config.yaml
model: "class-conditioned image diffusion model"
dataset: "microscope photos of single blood and bone marrow cells"
train_examples: 97085
image_size: 48
horizontal_flip: true
conditioning: "class"
arch: "dit"
objective: "edm"
cond_dim: 256
targets: ["smear"]
num_classes: 2
cond_dropout: 0.1
norm: "rmsnorm"
hidden_act: "swiglu"
mlp_ratio: 2.67
head_dim: 64
fused_qkv: false
qk_norm: false
inner_norm: false
kv_group_size: 2
patch_size: [6, 6]
layers: 10
width: 160
positions: "sincos"
optimizer: "nadamw"
learning_rate: 0.00085
beta1: 0.9
beta2: 0.999
eps: 1e-06
max_grad_norm: 5.0
l1_shrink: 0.003
max_steps: 9600
batch_size: 128
epochs: 12.7
lr_schedule: "wsd"
decay_fraction: 0.4
final_lr_fraction: 0
warmup_steps: 480
weight_decay: 0.1
Rows from block 2, named by matrix and row number. Each number is 500 + 25 x the weight over its row's rms, rounded and kept within 0 to 999. All counts start at 0. Numbers have three digits each. After the name is the row's rms in percent of the matrix's.
# ada: adaLN modulation (shift, scale and gate of each sublayer stacked) (model.blocks.2.ada.weight, 960x256), inputs 0-127
ada.459 028:500534485505508499482500500501492487500559503496479508507502499502499545509485460450491473494495502498508538501497501538477506497495536411425500497500511506497496502514496499431514499498499498478503486520497500504469508511501500508497485491477498501501462513454494504495507499499491524498504501489502494498497488485445500501474529504497510499499476493507475497498484493508500502494503
ada.460 021:493455469493454461515465504494484494468460484501503477533501518517527452500499477493493479497512497495547483495507501461488496499504449526511501506508491465510501519498512486498491506512540507496507502548490499496553485492501494506498499497459507504508559492561467507504527488576499497501504504535472512480514535482584462500534446498503503435505555507442520511502498533513501484491499
ada.461 020:501519518498530501497500502494480483544499504480500506542495497500508530494500473448501485500498494500503543504484501532503501504499556479546493490502506479476515496500510475454505500502521498501503397486503499501458532514502511484498526493502507502504442500426510500514499497476529567489503483494518498496500474497461499500527591505550500497479457502545493512493513500480503501498498
ada.462 061:496430483495448482515496502500505510486431482498525486505502500498512436471504502532499497500500495502498451494512499447519499485532436578554500499506474500518503501500500493541495500501491512503502504471500498497563492438503490495498487500497501513499558498565492500500535493501500455523498501519471502486527541501549479484516442489496487500511537512430500496500500506500500491493507
ada.463 018:493468459498491500502500504500468500454488499497500500501500502499495477498500501417482488501502499499493495501512501477499501491501456512498500498500497500519501501495498494500493505505499503500498507500502498503547468493504501492497488472502500498497575498588472500502504500501496470516501488559467507500530530494543502502504433500499501501496548490471523481500475495499502496477501
ada.464 028:484575522502573514493513497525497501527540505499498500502501502485500546465495483483494498506503508505484521500483504543493502505498559409505493505497506494459504517485428498472526501500501502496496491513496502497455587499501499501510497499500489496501441500430513510502498500504517547483513490498544488519469474499484515504488594453499502496516471480554495495496502507490507513498497
ada.465 023:499455507504450500504499500499450499474426503495536472501504495498513462499499506377512488506501499500499454499501496462480496500499442523556500500504500491507501505503500493524492501503503499499525502520498500498556521543501501483497508500513499515499569485581499493507495499504499471520498499505491503516519519488572502496512441497508491500504542490497500502471491499498500497511492
ada.466 046:502487511513510484472497498502526500491478502500500517502507499498511485500498511532500501504500498500500433494499500495500505501500490597649499494503500501462498504497486451548495493502500500481499501498510507500508518517500501485499502497500499501501501476463521501501496495486507495498497492498503498500513503500538500496505508500500498499502500497525505502435499497466501497499454
ada.467 032:501477497498491503503493500499551533500434495500537498484500504501518447493500540551499493501509502510498451500501499451501529500525457569544499500499494504501499497490517501592539501490504501502518571491475499501543501477504500503499499502517504501500549475555499502512502501512521475510495501500494501500510525510532498495516460496498495527495539499497539495501549498490501498502502
ada.468 036:500493499504500529482500501489527569497432502516517483506447510518507478484512547560516532497501493511502449494491497471507508487502483584583496501512489510501505510492493499583500499514474500503500532462490499502514485488504499522504511484507493500500512472514500492490507496524503480502507513509500492486513509501519497499503492498501481511507514518489511499497512479497500500501502
ada.469 015:469468440459427500531502504498470503497499505501501500516496500502501476498499492506486485499519489509502503501502518484471518481499460544495503500499498504513499496486558497496529505500548506496495491499481498494545497496499509502487463500495510500515565502599469497502520501526608491502500413536482505490527517500529494501505447499501504498499537499451505503507487516505514494484528
ada.470 019:473465490500491495533511501499489525490467498493524497504559421521505443482499499496505494499494471539510498503501501441504497502498436508545498508497497490523499498511501491515501501512505508489509499498498499499579419492497504500488495471469537496499597498607501501500494505506501462540498499501454501499525569501570496502500435526503500461499591500484499506509497516523503497491499
ada.471 014:517571521484525513530517487486541501533530501500463536504516515488449540494499510511500506501508500499514512504496500542509500484504559426500498499504506506484500489499514498496479499490501499534500495494502505494450502504492503491510507500498495500503441521442534485500507526495583507495502476491512498556468479486488501493480594504506496506535468499520469476502495492500498502510446
ada.472 021:499497456519496502504494514500572507497500492497503504492504500501500481498512513623499495511502500501520461499505507477528503495515479564500498500484486487510506503497504500548483503489545502478499538512490496501529512500504500547510503486501499499506537498541488496499516500522519492499499506502487502500536530500503496502509476497505500512484528511485509493503506500501505495476463
ada.473 058:484465519525480500500490499498520511494446500503530499500497498500507457484499536553509511500518498499500454512506503461507506497505455594578501498500496507499501505497500498571501486473508500503522518495497513492531501483501496489491503500492515501500533482535526491514494500496511461509500498515489501502520528500553499488533460503499474494515521502495518499497508499469496491517491
ada.474 036:499479507501495482501513496502497499501427508500506500511500494499517492501506504507504504497499499507505470497498512492484495500497489633607500495496502502505505502494506490561503496518505499499502496501500502485509494488501503503495490506498503500501507487510502484500524497509508496503495494506504497536526507499556501500506498464501497500502507497497490502499502500498503501507500
ada.475 042:498458487491465519505488500492597494485464497503526506500509477495522463470509559601503507508510493499500458504504498463507463505507456598513506496505497499500508505513479499573483492494506511506523577501485502515529500502498539506511491491513539502516540486534497509515493492501497475503490505503487499492521512500530498490500447498497490489514512493495488501498519497499499477499526
ada.476 044:497447511505472492497500499504451500501428503502542474496486510500517438499500500462504508500497499531523463488500510448500504500501449552584499498497504498511499508498512505531509498491502497491518496508499508492554497498497499500467508502500500500500553483556507500499520495511503467520502496501497500491515533499560489489520464493493469503502544493464500500500505502484502502515500
ada.477 019:500492483498477502518474502503553518499493492496498499427541501500504464506495563630478491492522498535524501502522504465503507506508473509483498506500499516559501500509506516517501512464505499497498519481495496499556497493500491480476503520544506497542590508617501493499503500515500469500505467513485504497506551500520488498505467503494500501502578524477513468551511502511544492488505
ada.478 025:498491505518490497548495498499577487500491503495533500505517500495513485490499552631499513510508496506499482504501504481496496505494484562548501492499496505501503511512452501579488497473491502530516529495504502500524513500498496497545522500491503499502529477530501506512497491488501496502499490511500499500510520495515500498503483500500497494530522505496499502497494503456498485510466
ada.479 012:499504569540506500502512495500501473508497500505500506503460500500500503496502514494500510500503504502479511539500500508416506500500537463540500497495501503498499503500500505483496499531523500490496501493499501500461543524500492485511509601495500507499430498388507497499501500589440513500499500514524504501472436501481521501501576509500499502502413492540501510503500501498482494516483
ada.480 073:499518528498593500499498484498506501540500500495455502499502500497488499498496500516498497471500500532500501499484498500501504511502500506422456499502498500490501500499500504503499500500500465503407500500500513500522499500493524501499497496500501459500500502501574500501499500477500514491503500403567463498499508500397518499504567494499500500500527498524500500500518500481516500501500
ada.481 039:500514460496507500505502536504525499467504500503452549501499499494496527508504510526503505499500500472498504501509500535500501499500513498495525500497501500508498501499502508502501508501500497500488505501500500500368500500500500502502502500501500450498450512500462500495503500499500500444498505525501500500481453501497504502485499503502538500500463499502500500510500502509502503470501
ada.482 073:500503601500543500503499500500536501502468499502486521500500500499512501518500530531505502500499500501500486500500500501499500508501503594499500500500499520443517500499500502552500481500500486500481509500499503500497501500500500468500500500500522484498487500471615500529460500500517500487498500461539497500494497502498501476513516500500501500499500500555501506470565500419500500499500
ada.483 061:500567503500587500485507516502519497502510500518391555502500500499499581500503507512502507498500500493500517506502501570499499482500578493494500500500500501501500500500487494500500501498500496484412504501500501511406503500500500501502502470500507415500410513418507500500499500500495520460495500498548497500472474500485509500487560503501548499512456500550500500502501494500519501439500
ada.484 131:494492427500395502500499517500501499454501499510536502500500516501500514500500500502500500494500497387500498500500500510500500473500499493546531500504500500499485509500500444501500478500500499500532501500500500500505501500500487515522500500500496623505474500390416500500500500500486525516500500544484519501501462484505459511470475500498503500500430500480500463495490496567428467489497
ada.485 069:500513467500484500500500515500494500493499513500498499500500500500500576500500496486500500500500500380500500500500500563500500500500550499514502500500500500496500500500500446502500500500500500500499500500500500500417501500500500500500500500500500537500379504302467500500500500498500528491500500510502500500499413500500500512482499500500539500500368500497500500500498500529481500484500
ada.486 113:505551543502579500499503500500485495500501500483405498500500494483500573513500494476500495500494521485497519500500500574500507516494567498497500500500514500468500486500500500497500507500491500500454490500506487487362500500500500464471501501500500425486395507429536501500498503500500522416500500487517499500446433500500517502499551500500547500480427500500498520500499500482502511498500
ada.487 043:500477513500458500500501497500499500452484501499530498500500498493502498500500500508499500500500491371493487500500500498500510500500496526569499498500500500426500500500494420516502499500500500500517498499500501500427510500500480473503500496500500559500431496370495500500498498493504501440498503532502501500514425500521501499519496489504496500501372500484501500462500500497453500509500
ada.488 038:501526572516479500500499491499487497497496500500449471500500500500505570501500496494500500500500500470501512500500500570500499500500544507454500498501500500478500500500499496503500486500500500500436499500500500500417500500500500482501500500498500527501366496341500500501500496500501556460500500501528500499470395500472496498517540497500499500501379501487500500496502500498477500522491
ada.489 096:500491499500458500500494520500500500402450500500504498512500500514519501500500500497501500500503494393500462508518500500503495486500499516594527509525499501453500500510500432512500499500500509500527500500498500499430500499529459498500500500500500510501455496423472500500488499500500496468501500562478499500499443488576460500500464500486503500510421500468500500453502500500456496505500
ada.490 052:500537469500512498500501507500493510499526500494476503496500499499492557499500488495498492500500500436500511500492500565500500500500549494457515558500506500492500500500499497494500522500500547505509497491500466504382500497500501531500496501501500452500430514453459500500496500500501535448511500498507503501477432502484518519497573500500515500499422500491500512512499500510500523483500
ada.491 060:500533476500499500494502529501495496487506514501446523524500500500500556520500500477501500499500507461500525501504500551500500499484544445503527502500515500505500496500501493488500524500500501496497495500501484493406501500500497503474488500499500443487452528491456500500500509500500503470497499536478514508470474500513504501468487503500567500500476500491497500502467500510501512479500
ada.492 035:500552520500541500500501499502454500519519500501387467500500500495500571500500482451500500483500500502500548500500500574500512500500555456474501500500501500508500500499501547465505504500500500500416481500500500501417501500500500501500500500500500434500394524425504500500501500500500525502500500500508500500431460500471545500496515500501516500500444500479502500524492500507500500500503
ada.493 035:500518520500568500502501499500487500506502503498500474500500500499499504499499496440499497499500500474497501500438500502500504504500502489496486500500500493441500500499512482485502495500500451500501497509500500500509500500500500491500498500500500516500445501335524500500428502500500556514501500403538502501478476500485502500496529500500499498498461500571500500501500500502490500509500
ada.494 028:498520416498576495502488570497584503437502550499411600499501505500494501500498537559498496500499506465504503499506499501501499487500501503510507521501497498498500499499502461522499501501502504499464535500498481500433494500499501489499497502500498432501481505505497498500473504509500487462506500501489500500491496502516500513476500499489559500493505503565505499504508502500501500406499
ada.495 040:500480479500342500500500500500458500495501500500566458500500500500501500500500476438500499500500500405500498501497500500500501500500498492538500500500501500497500500500500445484500497500500501501568492499500501500499500500500474508500500500500500624505500498433403500500500500500500540503500501571487547500510486494510479500502486500500499500501428500471500475483498500502422499508501
ada.496 038:500549454501512497500501506500521480498501547500407548502500500500470583500499505534500499500500500466498505500504500582500500499500580513479500500500500500502500500500499503504500501500499493499430500500500495499392497500500512500500499488500500459500378512375474503500502501500501515459500497500496501500500460502473501501495550502498520500500398494514500475504499500499508500447500
ada.497 020:501497383500376506502499496501491500495501500501526489500500492474501500501502495494501502500500500420497499494500500500500501499501498500498501500500500501498500500497500502504500497500500495504513499500502500516499502500501500518502500500503502671500469500367433508498499499489486498515499499553501497500485468489491498499491470502501490500500442501469500483500504500549457500510500
ada.498 039:500467581500493501500501500500492500500497500502505481500499500495502480507492500452500502500500500497500476500483500472500500500500464507517486466500500501502500500500500483503500499500500447500496501500500520500531498500500500498500502500500501503500500489481607502500503500490501499511499500441504498501502500500499500500504490500507498500500497500504500501480500500500498500500499
ada.499 061:500498666499514500502498458500499509535483465500501492500500490500557478500499500501500499501500500573504499498529500495502501540503497506452494495500500501498534500524494567503497500499505517500498500500500507500520499500500491442484499499500500447500533500590617499514500500501501495501500502483518500499493502500491499456568505500499487500500536501512500513500546503429500500576500
ada.500 072:498506591500605495503481499500505500489455500500452504500500500496524500528500512490515501499500500504500490499500500500500496500500501513517495501500500500451500500510500491510500499500501500490485503505499500496430500501511484409473500500500500402500482487493574500500466497501500481447483500482521493500485493514543500500507521500500500500500499500585499510467504500434497500504500
ada.501 081:499508610500594498500500493500498500544495506463436499500496500499500501503493502488496496500500500584500501500497500501500499519500511511474459499501516500492500486500499508503500500498500500500445495505500500484455500499500500438458499500500500374500490498528608500502501500500509504434494501459555499499497502506499530500533574500503503501500502500540497517497502500418535505504500
ada.502 034:499511333500502488500500552500524500460497499538484531500500556501480500503500512585501502500500500461501496500509500500500499440500500527525502500501500501496500500501500500525500499501501500485463504500500500500496499500500500559499500497500500490500474505442489500500500500501500480489496500510500499500497494500500500500467488497499497500500490500477500515500505500522500500381500
ada.503 055:500520595502619492501501502500483500504498500500393489500500500500500507534500498479500498500500500532499511500527500510500505500500521498478500500500501500489500500509500504490500501500500501479423496500500500500385500500500500373483500500500500355498442502501566500500501501501500498421464500501507501500479492506498501500509574501500526500500480500497500528505495500431512500490504
ada.504 060:500517599499611500499501497500511500540504500474424510500499500495500500502504507502501505500500502549500507500500500500500506524500511498436477496500501501505500480500500510498500501499500486500424501500500500500484500500501500464484503499500500431500500503510615501500503498500500513472499500425554500501480502500461512500516576500506500502493508500555500500507500500451508500497500
ada.505 063:501500424500403518498500506500499493476501501503522510502500500519502500503500498509501501500500500443500501502502501500500498488498500496540561514500501479521500500501500500499500500496499502527546500499500500509500498500500494521509503498500481571502503500508375498501508500501475501502497500569450537501500495457508479510488466500480502500500479499400499484502470499570488500499499
ada.506 016:499499447500543501500500517501471500470490499499496506500500500501500502497506494459500498500500500515493500501513500503500501495502503482522503501449500500543499500500500488489500504500501500500512497496500499505473501499511500487496504500503500427500499501595440500500502499501500473497502489514428501500554506500574530503505458500500535502500500501448500496499465500504502500451500
ada.507 033:500487445500475500501499519500489500447495500500505467500500500500498501500487492463500493500500500330500455499494500501500500500500499516558500515500500500447500500500501477506500499500500500502610501500500493494459500500500500515494500500500500507500489499467463500500451500500500489495520499491457493500486458501551499511475407500451500500499473504491501500467502501500470501503500
ada.508 026:500450573500489500501500475500493500476463496502496474501500502503509475507500497498507504499499500509500447500500500452500501500506454515613500500500500500505500500500501512520501502500522498500499496499503514492502501494500500510483501500500500485499502465527568500498504479500502458502501498496501485500483500484560495479489449500494462499518507503476501510441515500481500502578500
ada.509 120:500530565500607497500509490500513500565502500497454521500500500477499504500499509502506500494489510549500516500480500503491505503500518498455464488500507500497500493500499509498500500500483473500442500500503509500498500500498523482490500502500500434481499500503600500500494500500500506488498500419567479500492508517455546500502569500515502499489522500599500500500502500464523512499500
ada.510 128:500479585500505505500500482500476498515487505474507461503500494486500500500485485450500489494500500499500474500458500500500499532500500510497459467505500496451500500498501468495500467499500456508500499500500526499499504500496500471501500500500500525500498466462555502519484492500500539497500500456539488500506497490487500500545522500501499500500486492542499492453503500464490491527500
ada.511 033:500539485500540492500500501500468500502501500495386461499500500500499520512497493491498493502499500562500523500511498518500500496500511499466497497502500499512502500500508501497499501500500500500355494500500500486445500500500500497497496500500500440500482528535499500501551502500500485494489500498479500500501508500496500498504486500498502500500506500393500505516499500498531500424500
ada.512 070:488494496501424514500467500500509500438498500500533505500500499500500501500502502528500501500500495407500456500501500501500500500501501517557500499539468503459500500500500428510500443500500456500520501502500500501496500500503463506522501500501500640507490492414474502507497495500500499494499500501499500500511481458502430499501492500501498500505452501483500460450502493503425443500500
ada.513 060:500469485501495500500484502501504500413445500500507501500500497508520501500500499502500498531500499451500440500500500501500498500500500541630522504499500500473500500505502472528500500500500529500556512500500500502447499507500476465498500500500500500500494474485478500500450494500492460479499500532477501500500486501638484500504482500499502500500471500487500500451498500493480500493504
ada.514 048:500502459500487500497501507500501500497501500500489532500500500501500500500500503519500499500504500530500559500550500500500500454500501445417501500500500517568500500511499498489500501500498515473466495500500496500498500500503500499500500500500500487500499539534463500500578500497498500499473500568488515501511500502500500500502523500505529500500498500493499499537488491516507499461500
ada.515 070:500533573500657495500500501500502500502486500489419502500500480498500500512500501495505500499500500533500500500498500500500501503500518502487469495500500505499505494499500500499500500500500497486432501500500500495476501500500501457474499500500500387496499500503621500500495500498500497472501500446549472500481503527498515500499564501500501500500508500558500525498502501447513511496501
ada.516 078:500488490502476499500492508500501500434458501500498500500500500531526499500499502500500500507516500500500494500561500500500498476500496505558537511500500500501500500534500500522489500500500567500527501500500478497489500500520456486488499500500499491500500500545457499500500501501500436497500500594448514500499500501599480500498460500470502500500500503448500497501500500500500499499500
ada.517 036:500451506500461500502498499499502500455470500500545502500500501500500480498498501495499499501500500416501437500499500470500500494500461499565499500500500499463500500500500383499500496500503501500540500501499500498501500500500483497500498500500500515500500478411511500500501501501500497500501500498509499498515501500552455500500448500499500499500467501534501501449501502500447496511500
ada.518 095:500498442500451499497500526498502500472503501510510510500500500516500510501505499508499499501500500471503507500550500519500493476499499496503562528500500500522500500504500498499500512499500526500527500500500459500450500500503500510508500500499500506500491508501417499500512500505497500491500503581443558500498482499521498504482480498500506500500468500436499499508495500533495500478499
ada.519 027:496445541494494500500499492500505504500480493503541494500500512508513415521500502503502504498499500503501494500499500427501499500504419501544500488508492506493500500498503501503503498500502483500521503501500500502633502500500498511504500500500500547500604498610537499500494499509499465541503501497508477500490534500530498498494432500499469501500591503458501500498509499501472502523500
ada.520 030:504494469499431500501499499498418501492500499499512396500501509517502499516500467443500496504500498476497499500504500499500507500501494461505507501501499500502503500500501501498502500500502514503531491500500490499474500500500496516497500501499500550501495500489458501500519499504501485511501500568391503501495493501521491499493429499498496500501478503345501501499500500512487500505495
ada.521 074:500469465500454500507483505495498500448456500499523476497502505514524481500500500500500499515501502474507472500523500486501496500503474522577510514504500500490501500500508486517500500500500562503574502497494481500462491500500467486500500503500500501501503486573456497505475499515500450485506498537436504499506501500602476500501439500499501500499502501447502500475500500495480500495500
ada.522 059:500443433498402500510496500498504500467500500500590479500509510513500457500500500499500500501500500460508472498500500451500496500502442497544510503500495500499501506500500497503500499500505502500588507500500499500564500506500497539502500500500500607500561500521430498500496500503497482555516506521413499493507510481543465500477381494489484500500519500453500491498507500518467500502500
ada.523 039:500504391500445500500501531500540500488501477502512545500500502500486501500501506569500500513500500484500502499512500501500499491500505505541545533500500501501500503500500503511490500500500533495570504500497495500498500509500500512504500500500501511500500504502368500499503501506490501497500511543439536492500498500524501500492501500501502500500500500481504500504502500502501500471503
ada.524 026:502504515506509507424493496523500500412483500535492506530500495482506502511510508501523513494501500477491459504525505502477506435500504516620516499499498503514499500500501380507509476500493499437482500501512510519495507476517500483486512489500500484494495502453516505499509495498490454501437501576493501505488498501563450499496472505507498491534498500472499500478497500506502454501502
ada.525 084:500463567500453501500479496500509500472486500496574505500499500500518487517501505498502504500500498409500464500496500487500499506500481526518500501503500502435511500500500450506497478499500499501589508500500503500500500500501464454509501504500500556516503462485497500530424487500501513489500501500506498499507466482525475500536498501502488500500476501555499501431509500463439501541499
ada.526 047:500466450500337500498500505501516500493510500504626513503500500500501493490503504503502507500500500427500492500501501494500500500500485467515513500500500490499500500500500498495500496500501499499624507500500501500527504499500500539509502500500501641500510498488388500499504498500489511524499502524469503498500494498500493508494424501502488500501498500490500499497493500558487500509498
ada.527 041:499542526500538500498530494500407500521543500500444411500495500500500570500500453443489479500500500511500564500500501564500500500500530488418492499500500501498500500500500509470500500499500496500414449500500493494449500500500500499501482500500501477500430527423513500500503500499500537498500500495512500500500489500429540499507522500501500500500462500420500506531502500497509500493500
ada.528 100:500501470501473500499500536500498500473501501500480506500500500500500558500500499502500501500500500414500504500525500558500500484500539501500517500500500500498500500500500464499500500500500502495491498500500488500393500500500500497501500500500500514500386503362459500500506500500500513470494501550484540500502421500500500500501502500501540500500370500484500500501494500514483500442499
ada.529 070:501500506500473501500500499503481500439493500501500482501500499498504551500503485487503501500500497380499499500502500549500500500500514507534505500510500500447500501500500436508503496500500500500503498500500501506402502500500490499501501500500500538500382500339487504500500498500483507456500500524492497500495398497505474499499485502500521499500369502452500501476502500500451488502500
ada.530 056:500489437499431500500499522499467500452500500500520476500500500501500520497500462461499499500500499368504495500499500523500500500500494496515512503502500478464500500500500449498500499499500500515525500500498494501459500500500465514506499500500495583504451498393380500500499500500500535501501500538469528499511435475504446515497478500495512500500410500452501479489493500537451495494500
ada.531 088:500454501500393509495500500499469500483487500477559466500500500500517505500500463459500500500500500412500484500500499508512500511500498501565509500525500485469500500500498470500500487500500500532581500500500500500495500500500455504508500500500499615515482493433457500503489500500500547501512500508499507500501445465529454503502495500500496500500436500475500486454501500514436496519497
ada.532 071:500550501500514500500500519500487500498498500497424489500500500500501591500500497486500495500500500426500501500499500587500500500500576502502499507500500500460500500500500481500500500500500500500483500500500484496364500500500492473500500500500500478500379499387501500500485499500502535442500500497500516500474406500502500500502541500500545500500391500501500500496500500496485500494500
ada.533 109:501494472500396500500498510500482500468504500500521501508500500502501522500501483496496501500500500396500500500507500530500500500497500489551547500500501496481500500500500461499500494499500501500541500500500493500457501500500478496510500500500500580501447500415423500500493500500497536489499500561472541500500437488529477501499474500501517500501417500452500498496489500526449486501499
ada.534 128:500529433500490500500500546500497500447501503511470501500500520511494569500500497494500499500500500399501500500509500564500500471500547494511530523500500500488498508500500462499500500500500502500503500502500479496406500500500495502500500500500500501500415510398435500500497509508497510469501500545482527500487422500511491518468496500492546500500402500485500500498495500529476497454500
ada.535 092:500499504500490501500500514500499500448487500500501501500500500509511533510506500499501500500500494400500498500526500536500500500500513505552551522500500500445500500508501462503500500495500520500515500500499474501370500500528448444500500500500500501504419500421482500500469500500498499415495500548494537500491403500550483500500490500500521500500405500495500500474501500493473500500500
ada.536 086:501500490500451500497501520499471499500519500489505494500500500500499561500500468485491494500500500408500520493499492568500499500487535485479526517500507493496500500500500501481500500500500500506512480500500459500424500500500500514516500500498499535501428517412445500500501523500485569473512500528504528500462412492476500532483505500500532501500406500468500500506501500529475502503499
ada.537 060:502500631501487504498502499500520500513505501496517541500500497501500502499501502500498500501500500476500502500500500505500500522498516502473499499500503500453508500501499501495500500499499503500500500498500501500496500500500501426522500500500500501509495500446501500500463500500503576434499501502572514500510446497480501500545630500528500500501455499645500512499499500457503500514499
ada.538 054:500498512500438500500500496500428500518527500500527456500500500500501549498500464436500500500500500457500524500500500546500500500500508443482499499499500500497500500500500499447500498500500500500498470500500502500521500500500500500505500499500501597500426500317482500500507500499500580517499500513503520500509464500440500500510498500502502500501414500465500500502480500530499500500500
ada.539 049:500496624498498500500499494499441500499476500485513404500500501500502497527489456428500493468500500438500495498493484497500500502501497509503497500522500500433501500500500475508500493499500467500506479500500500481502501500500468468485475500500500542500454498382556501500500500500501535499500500493534498499457438500480498499502500500500486500500434500485501500464510500498445500528500
ada.540 143:498466486500414500500487522500488500430470500500525491500500500504521500513500493480500500500502492390500469501511500502506499495500497503584532504515500500467500500502503434501498489500500500500549500500500492500460500500508452476501500500500500563507469496433454500500491500505496501495498500556460527500501446480573456500500451500491503500500424500457500496458500500510432478502500
ada.541 097:500556522500527500500501502500495500500502500500415500500500500500500573509500500505500500500500500480500532500535500575500501500500567506478516500500500529477516500514500503500495503500500500500453496500500494500379500501500500486500500500500504449500396524434515500500501500500500513423498500512517500500450432500489500500497558500501529500500420500485500500503514500479501500489500
ada.542 140:500500427500462500500500544500497500440503500502501507501500510516500541500500494503500501500500500417500500500526500539500495469500518490524545523500500500503498505500500479501500504500500524500511499500500462500436500500508487512501500500499498513500449512442414500496506504508486500489501500571460536499491445500518491517468475500491528500500426500447500500500482500554485501469500
ada.543 071:498509423499480500500500538500452500460511510501494460500500520500498546500500463463500500500500500411500501495500500538500500477500522462514508501500500500501481500500500464498500500500500500500501481500500483500477501500499500512500500500499478547500442517392420499498510505500475504505501500544477508501485455500500488521444486500479527500500431500423500484502468500569474500459500
ada.544 034:500564499499560500500500500499502500511531500500423497500500501500500585501500499502500501500500500499500546500498500596500500500500577484438499500500499500499500500499500515499500500500501499500463501500500500500436501500500500515502500500500500495500442504459500500500500500501500569476501500494529497500433435500433499500498587501500511500500480500499501500512502500500520501502500
ada.545 156:500477454500416500500500530500490500427489500500527499500500505518504506499500485494500501500503499410501484500520500506508500482500497501587531514501500499493500507503500458503500500500500524500549501500495474500463500500511473509505500500500493556505473500445408500500500500509481500496500500577454532500502458490563468510499450500488506500501438500435500500491483500534462498496500
ada.546 067:501499559500478500499501492500482498469485502500505482509500498500536528501500495489500500500500499395500488501500500527500500503500504507525500500513501500442500500500500422503500468498500493501505493499505501500421506500500478477501500499499500531500394499335499500501503499490501528464498499517506500500496403498502466499503495500501495500501365500487500501461502500499437499526499
ada.547 128:497456500500397509500483499500499500451485500500566489500500500500505496500500489486500501500500488393500458500497500496501500502500492504566510500515494493459500500500500436503500466500500495506572501500500501500506501500500458509516500500500500616515494479423458500504482498500500518504503500520491502500508460469532442500501461500500489500500445500496500484453503500516420475518500
ada.548 133:500512515501518500500490519500503500431480517500447504500500501500500551523499501480500496500500500418500480500500500550500503500495540555551500500509500500419500500500500425511500489500500500500487500500500491489382502502513490453495500500500500471500400501391506500506470500500500515418475500499507502500483422500523491512499522500500539500500396500522500500443501492482470491482500
ada.549 052:500507617500582500500500494500482501503500500500432461500500500500501521500500498477500501500500500515500500500498500524500500501500524502497478500500500500462500500500500503501500500500500499500459499500500501500392500500500500456487500500500500392500430500470578500500501500500500501422500500487569491499444432500493500500501553501500493500500477501503500507500504500474501501526500
ada.550 090:500464473500381500500496501500469500452501500500548469500500500500500500500500476471495499500500496386500468500499499500505499500500495501550511500517497494476500500500500423501500478500500499501539501500500500500505500500500480515510500500500488634503486500401433500500502500500500514502501501539470513499506474452512449500501445500498497500503439500450500475468493500530428464506500
ada.551 074:500496518500476506499500495500469500481499500498512464502499495500502528501500469458501498500500494371500494500495500529500500509500500502522497500500500498410500500500501442501500481500500480511515495500500503498447501500500484491500501500500500552501420500323503500500480497499498561476500500497507495500498398485496477517503499500500498500500375500497500500459502500500438500516500
ada.552 107:500523431500459500500510514500488500509552500501520499500500500500484521490500487497500500497500500500500550500500500510500500500500511424439504500500500500539487500500500503463500500500500500501497481500500500500541500500500500546508500500500497560500510545496455500490548525500497536538500500519495513509501501499431500510455493499501509500501504500462500485555481500573500500467500
ada.553 059:501498529500500500500500487500505500499499500501510492500500500500501528501500501503501504500500500384500493500487500530500500508500514533505500500505500500402500500500500473515500474500501496511509502500500502501455501500500500518501501500500500530500409499324517500500462499500500559476509500483552489500476402500488490500499509500500484500500390500524500500473522500499443501533500
ada.554 040:500526497496490500500500499500509500502580498500514518500500501500496537500500501511500505499500500481500565499500500535501499500500514450399500500501499499500500500500500500493500499500501499500509504501500500501532501499500500545510500500500500543505511555476494500500499508501500558514504500500506498500474487500396500500451497500500492500500509500499500498544506500550494500503500
ada.555 075:500498445500428500500500509499491501500553500500527500499500500501496531489500487500492500499500500450501524496500500535511500500500506457478521534500500490516500500500483498475500500500500506500518499500500489500508500500500500540530498500500500566516499520470412493500502510509500556512512500537485543500510489500470500508495491500502512501500468500452501500530499500566499500481498
ada.556 065:500500556500501500500500496499465499509504510497491465500500500500500540503498485434499499492500500451500500500493500529500500503498515486489495500500500500445500500500500452478500498500500478500485493503500501494448501500500500489501500500500500519501380498299516500501499500500500549492501501496523499500500442500489500500504520500500500500500391500515500500484497500498490500514499
ada.557 099:501448562502429505500499473500493499500476500500571484500499498500525486501500500480500501498500500438500468500499500485500500504500473507533499489509500500455500500500500451501500471500500489507562500500500514500514500500500482475501500502500500588500489471398502500504498488499501500504500500500504499500501473485521476500521484500501482500500444500500500501443501500499433494568500
ada.558 114:502500547501502500498486499500472500464452500489487457500500499500528519518498488469500482501500500435500473500500500524507500503500508554557496500509500500418502500500500458515496484500499500500499497500500500496390500500500481440483487500500500494500412487414502500510477496499500500427497500503500499499497421500536485500521507500492500500500400500492500502447508500468466494512500
ada.559 072:500499479500475499498500520497470500472498505499498477500500500517501554501499488493500500504500500427505500500520500556500481499500527505519517500500500500482500500501505481503499500500496508500507489500500487475389500500500490499500499500499500516500397500384446495501514500500499515460499501562473535497495415500503500500502497493500523501500370499424500502498500500505482500493492
ada.560 077:499502453500419499500501528500508499449503506502505528505501500500499526505500503502500500501500499351501496500503500521499499486491506495530544511500500499494500500500500415497499499500505506500546500500500493497435499500500478498502500500500500539500430502375445499500487501501492506497501501567496536501499431499535477508495501500500528500500389500524500500487499503508436489471497
ada.561 053:500522520500566500500515486503498500578528501501457499507502500493500503502501498502500501474500501625500551500489500504499519519500514476436495490500500500529499500500513569492506502500501462498397497502506500501562500500500512501500501491500500471497522516561536500498519501500496518500500502456525484501479524500424538500498549501501501500499574500497500500547499500502554501499501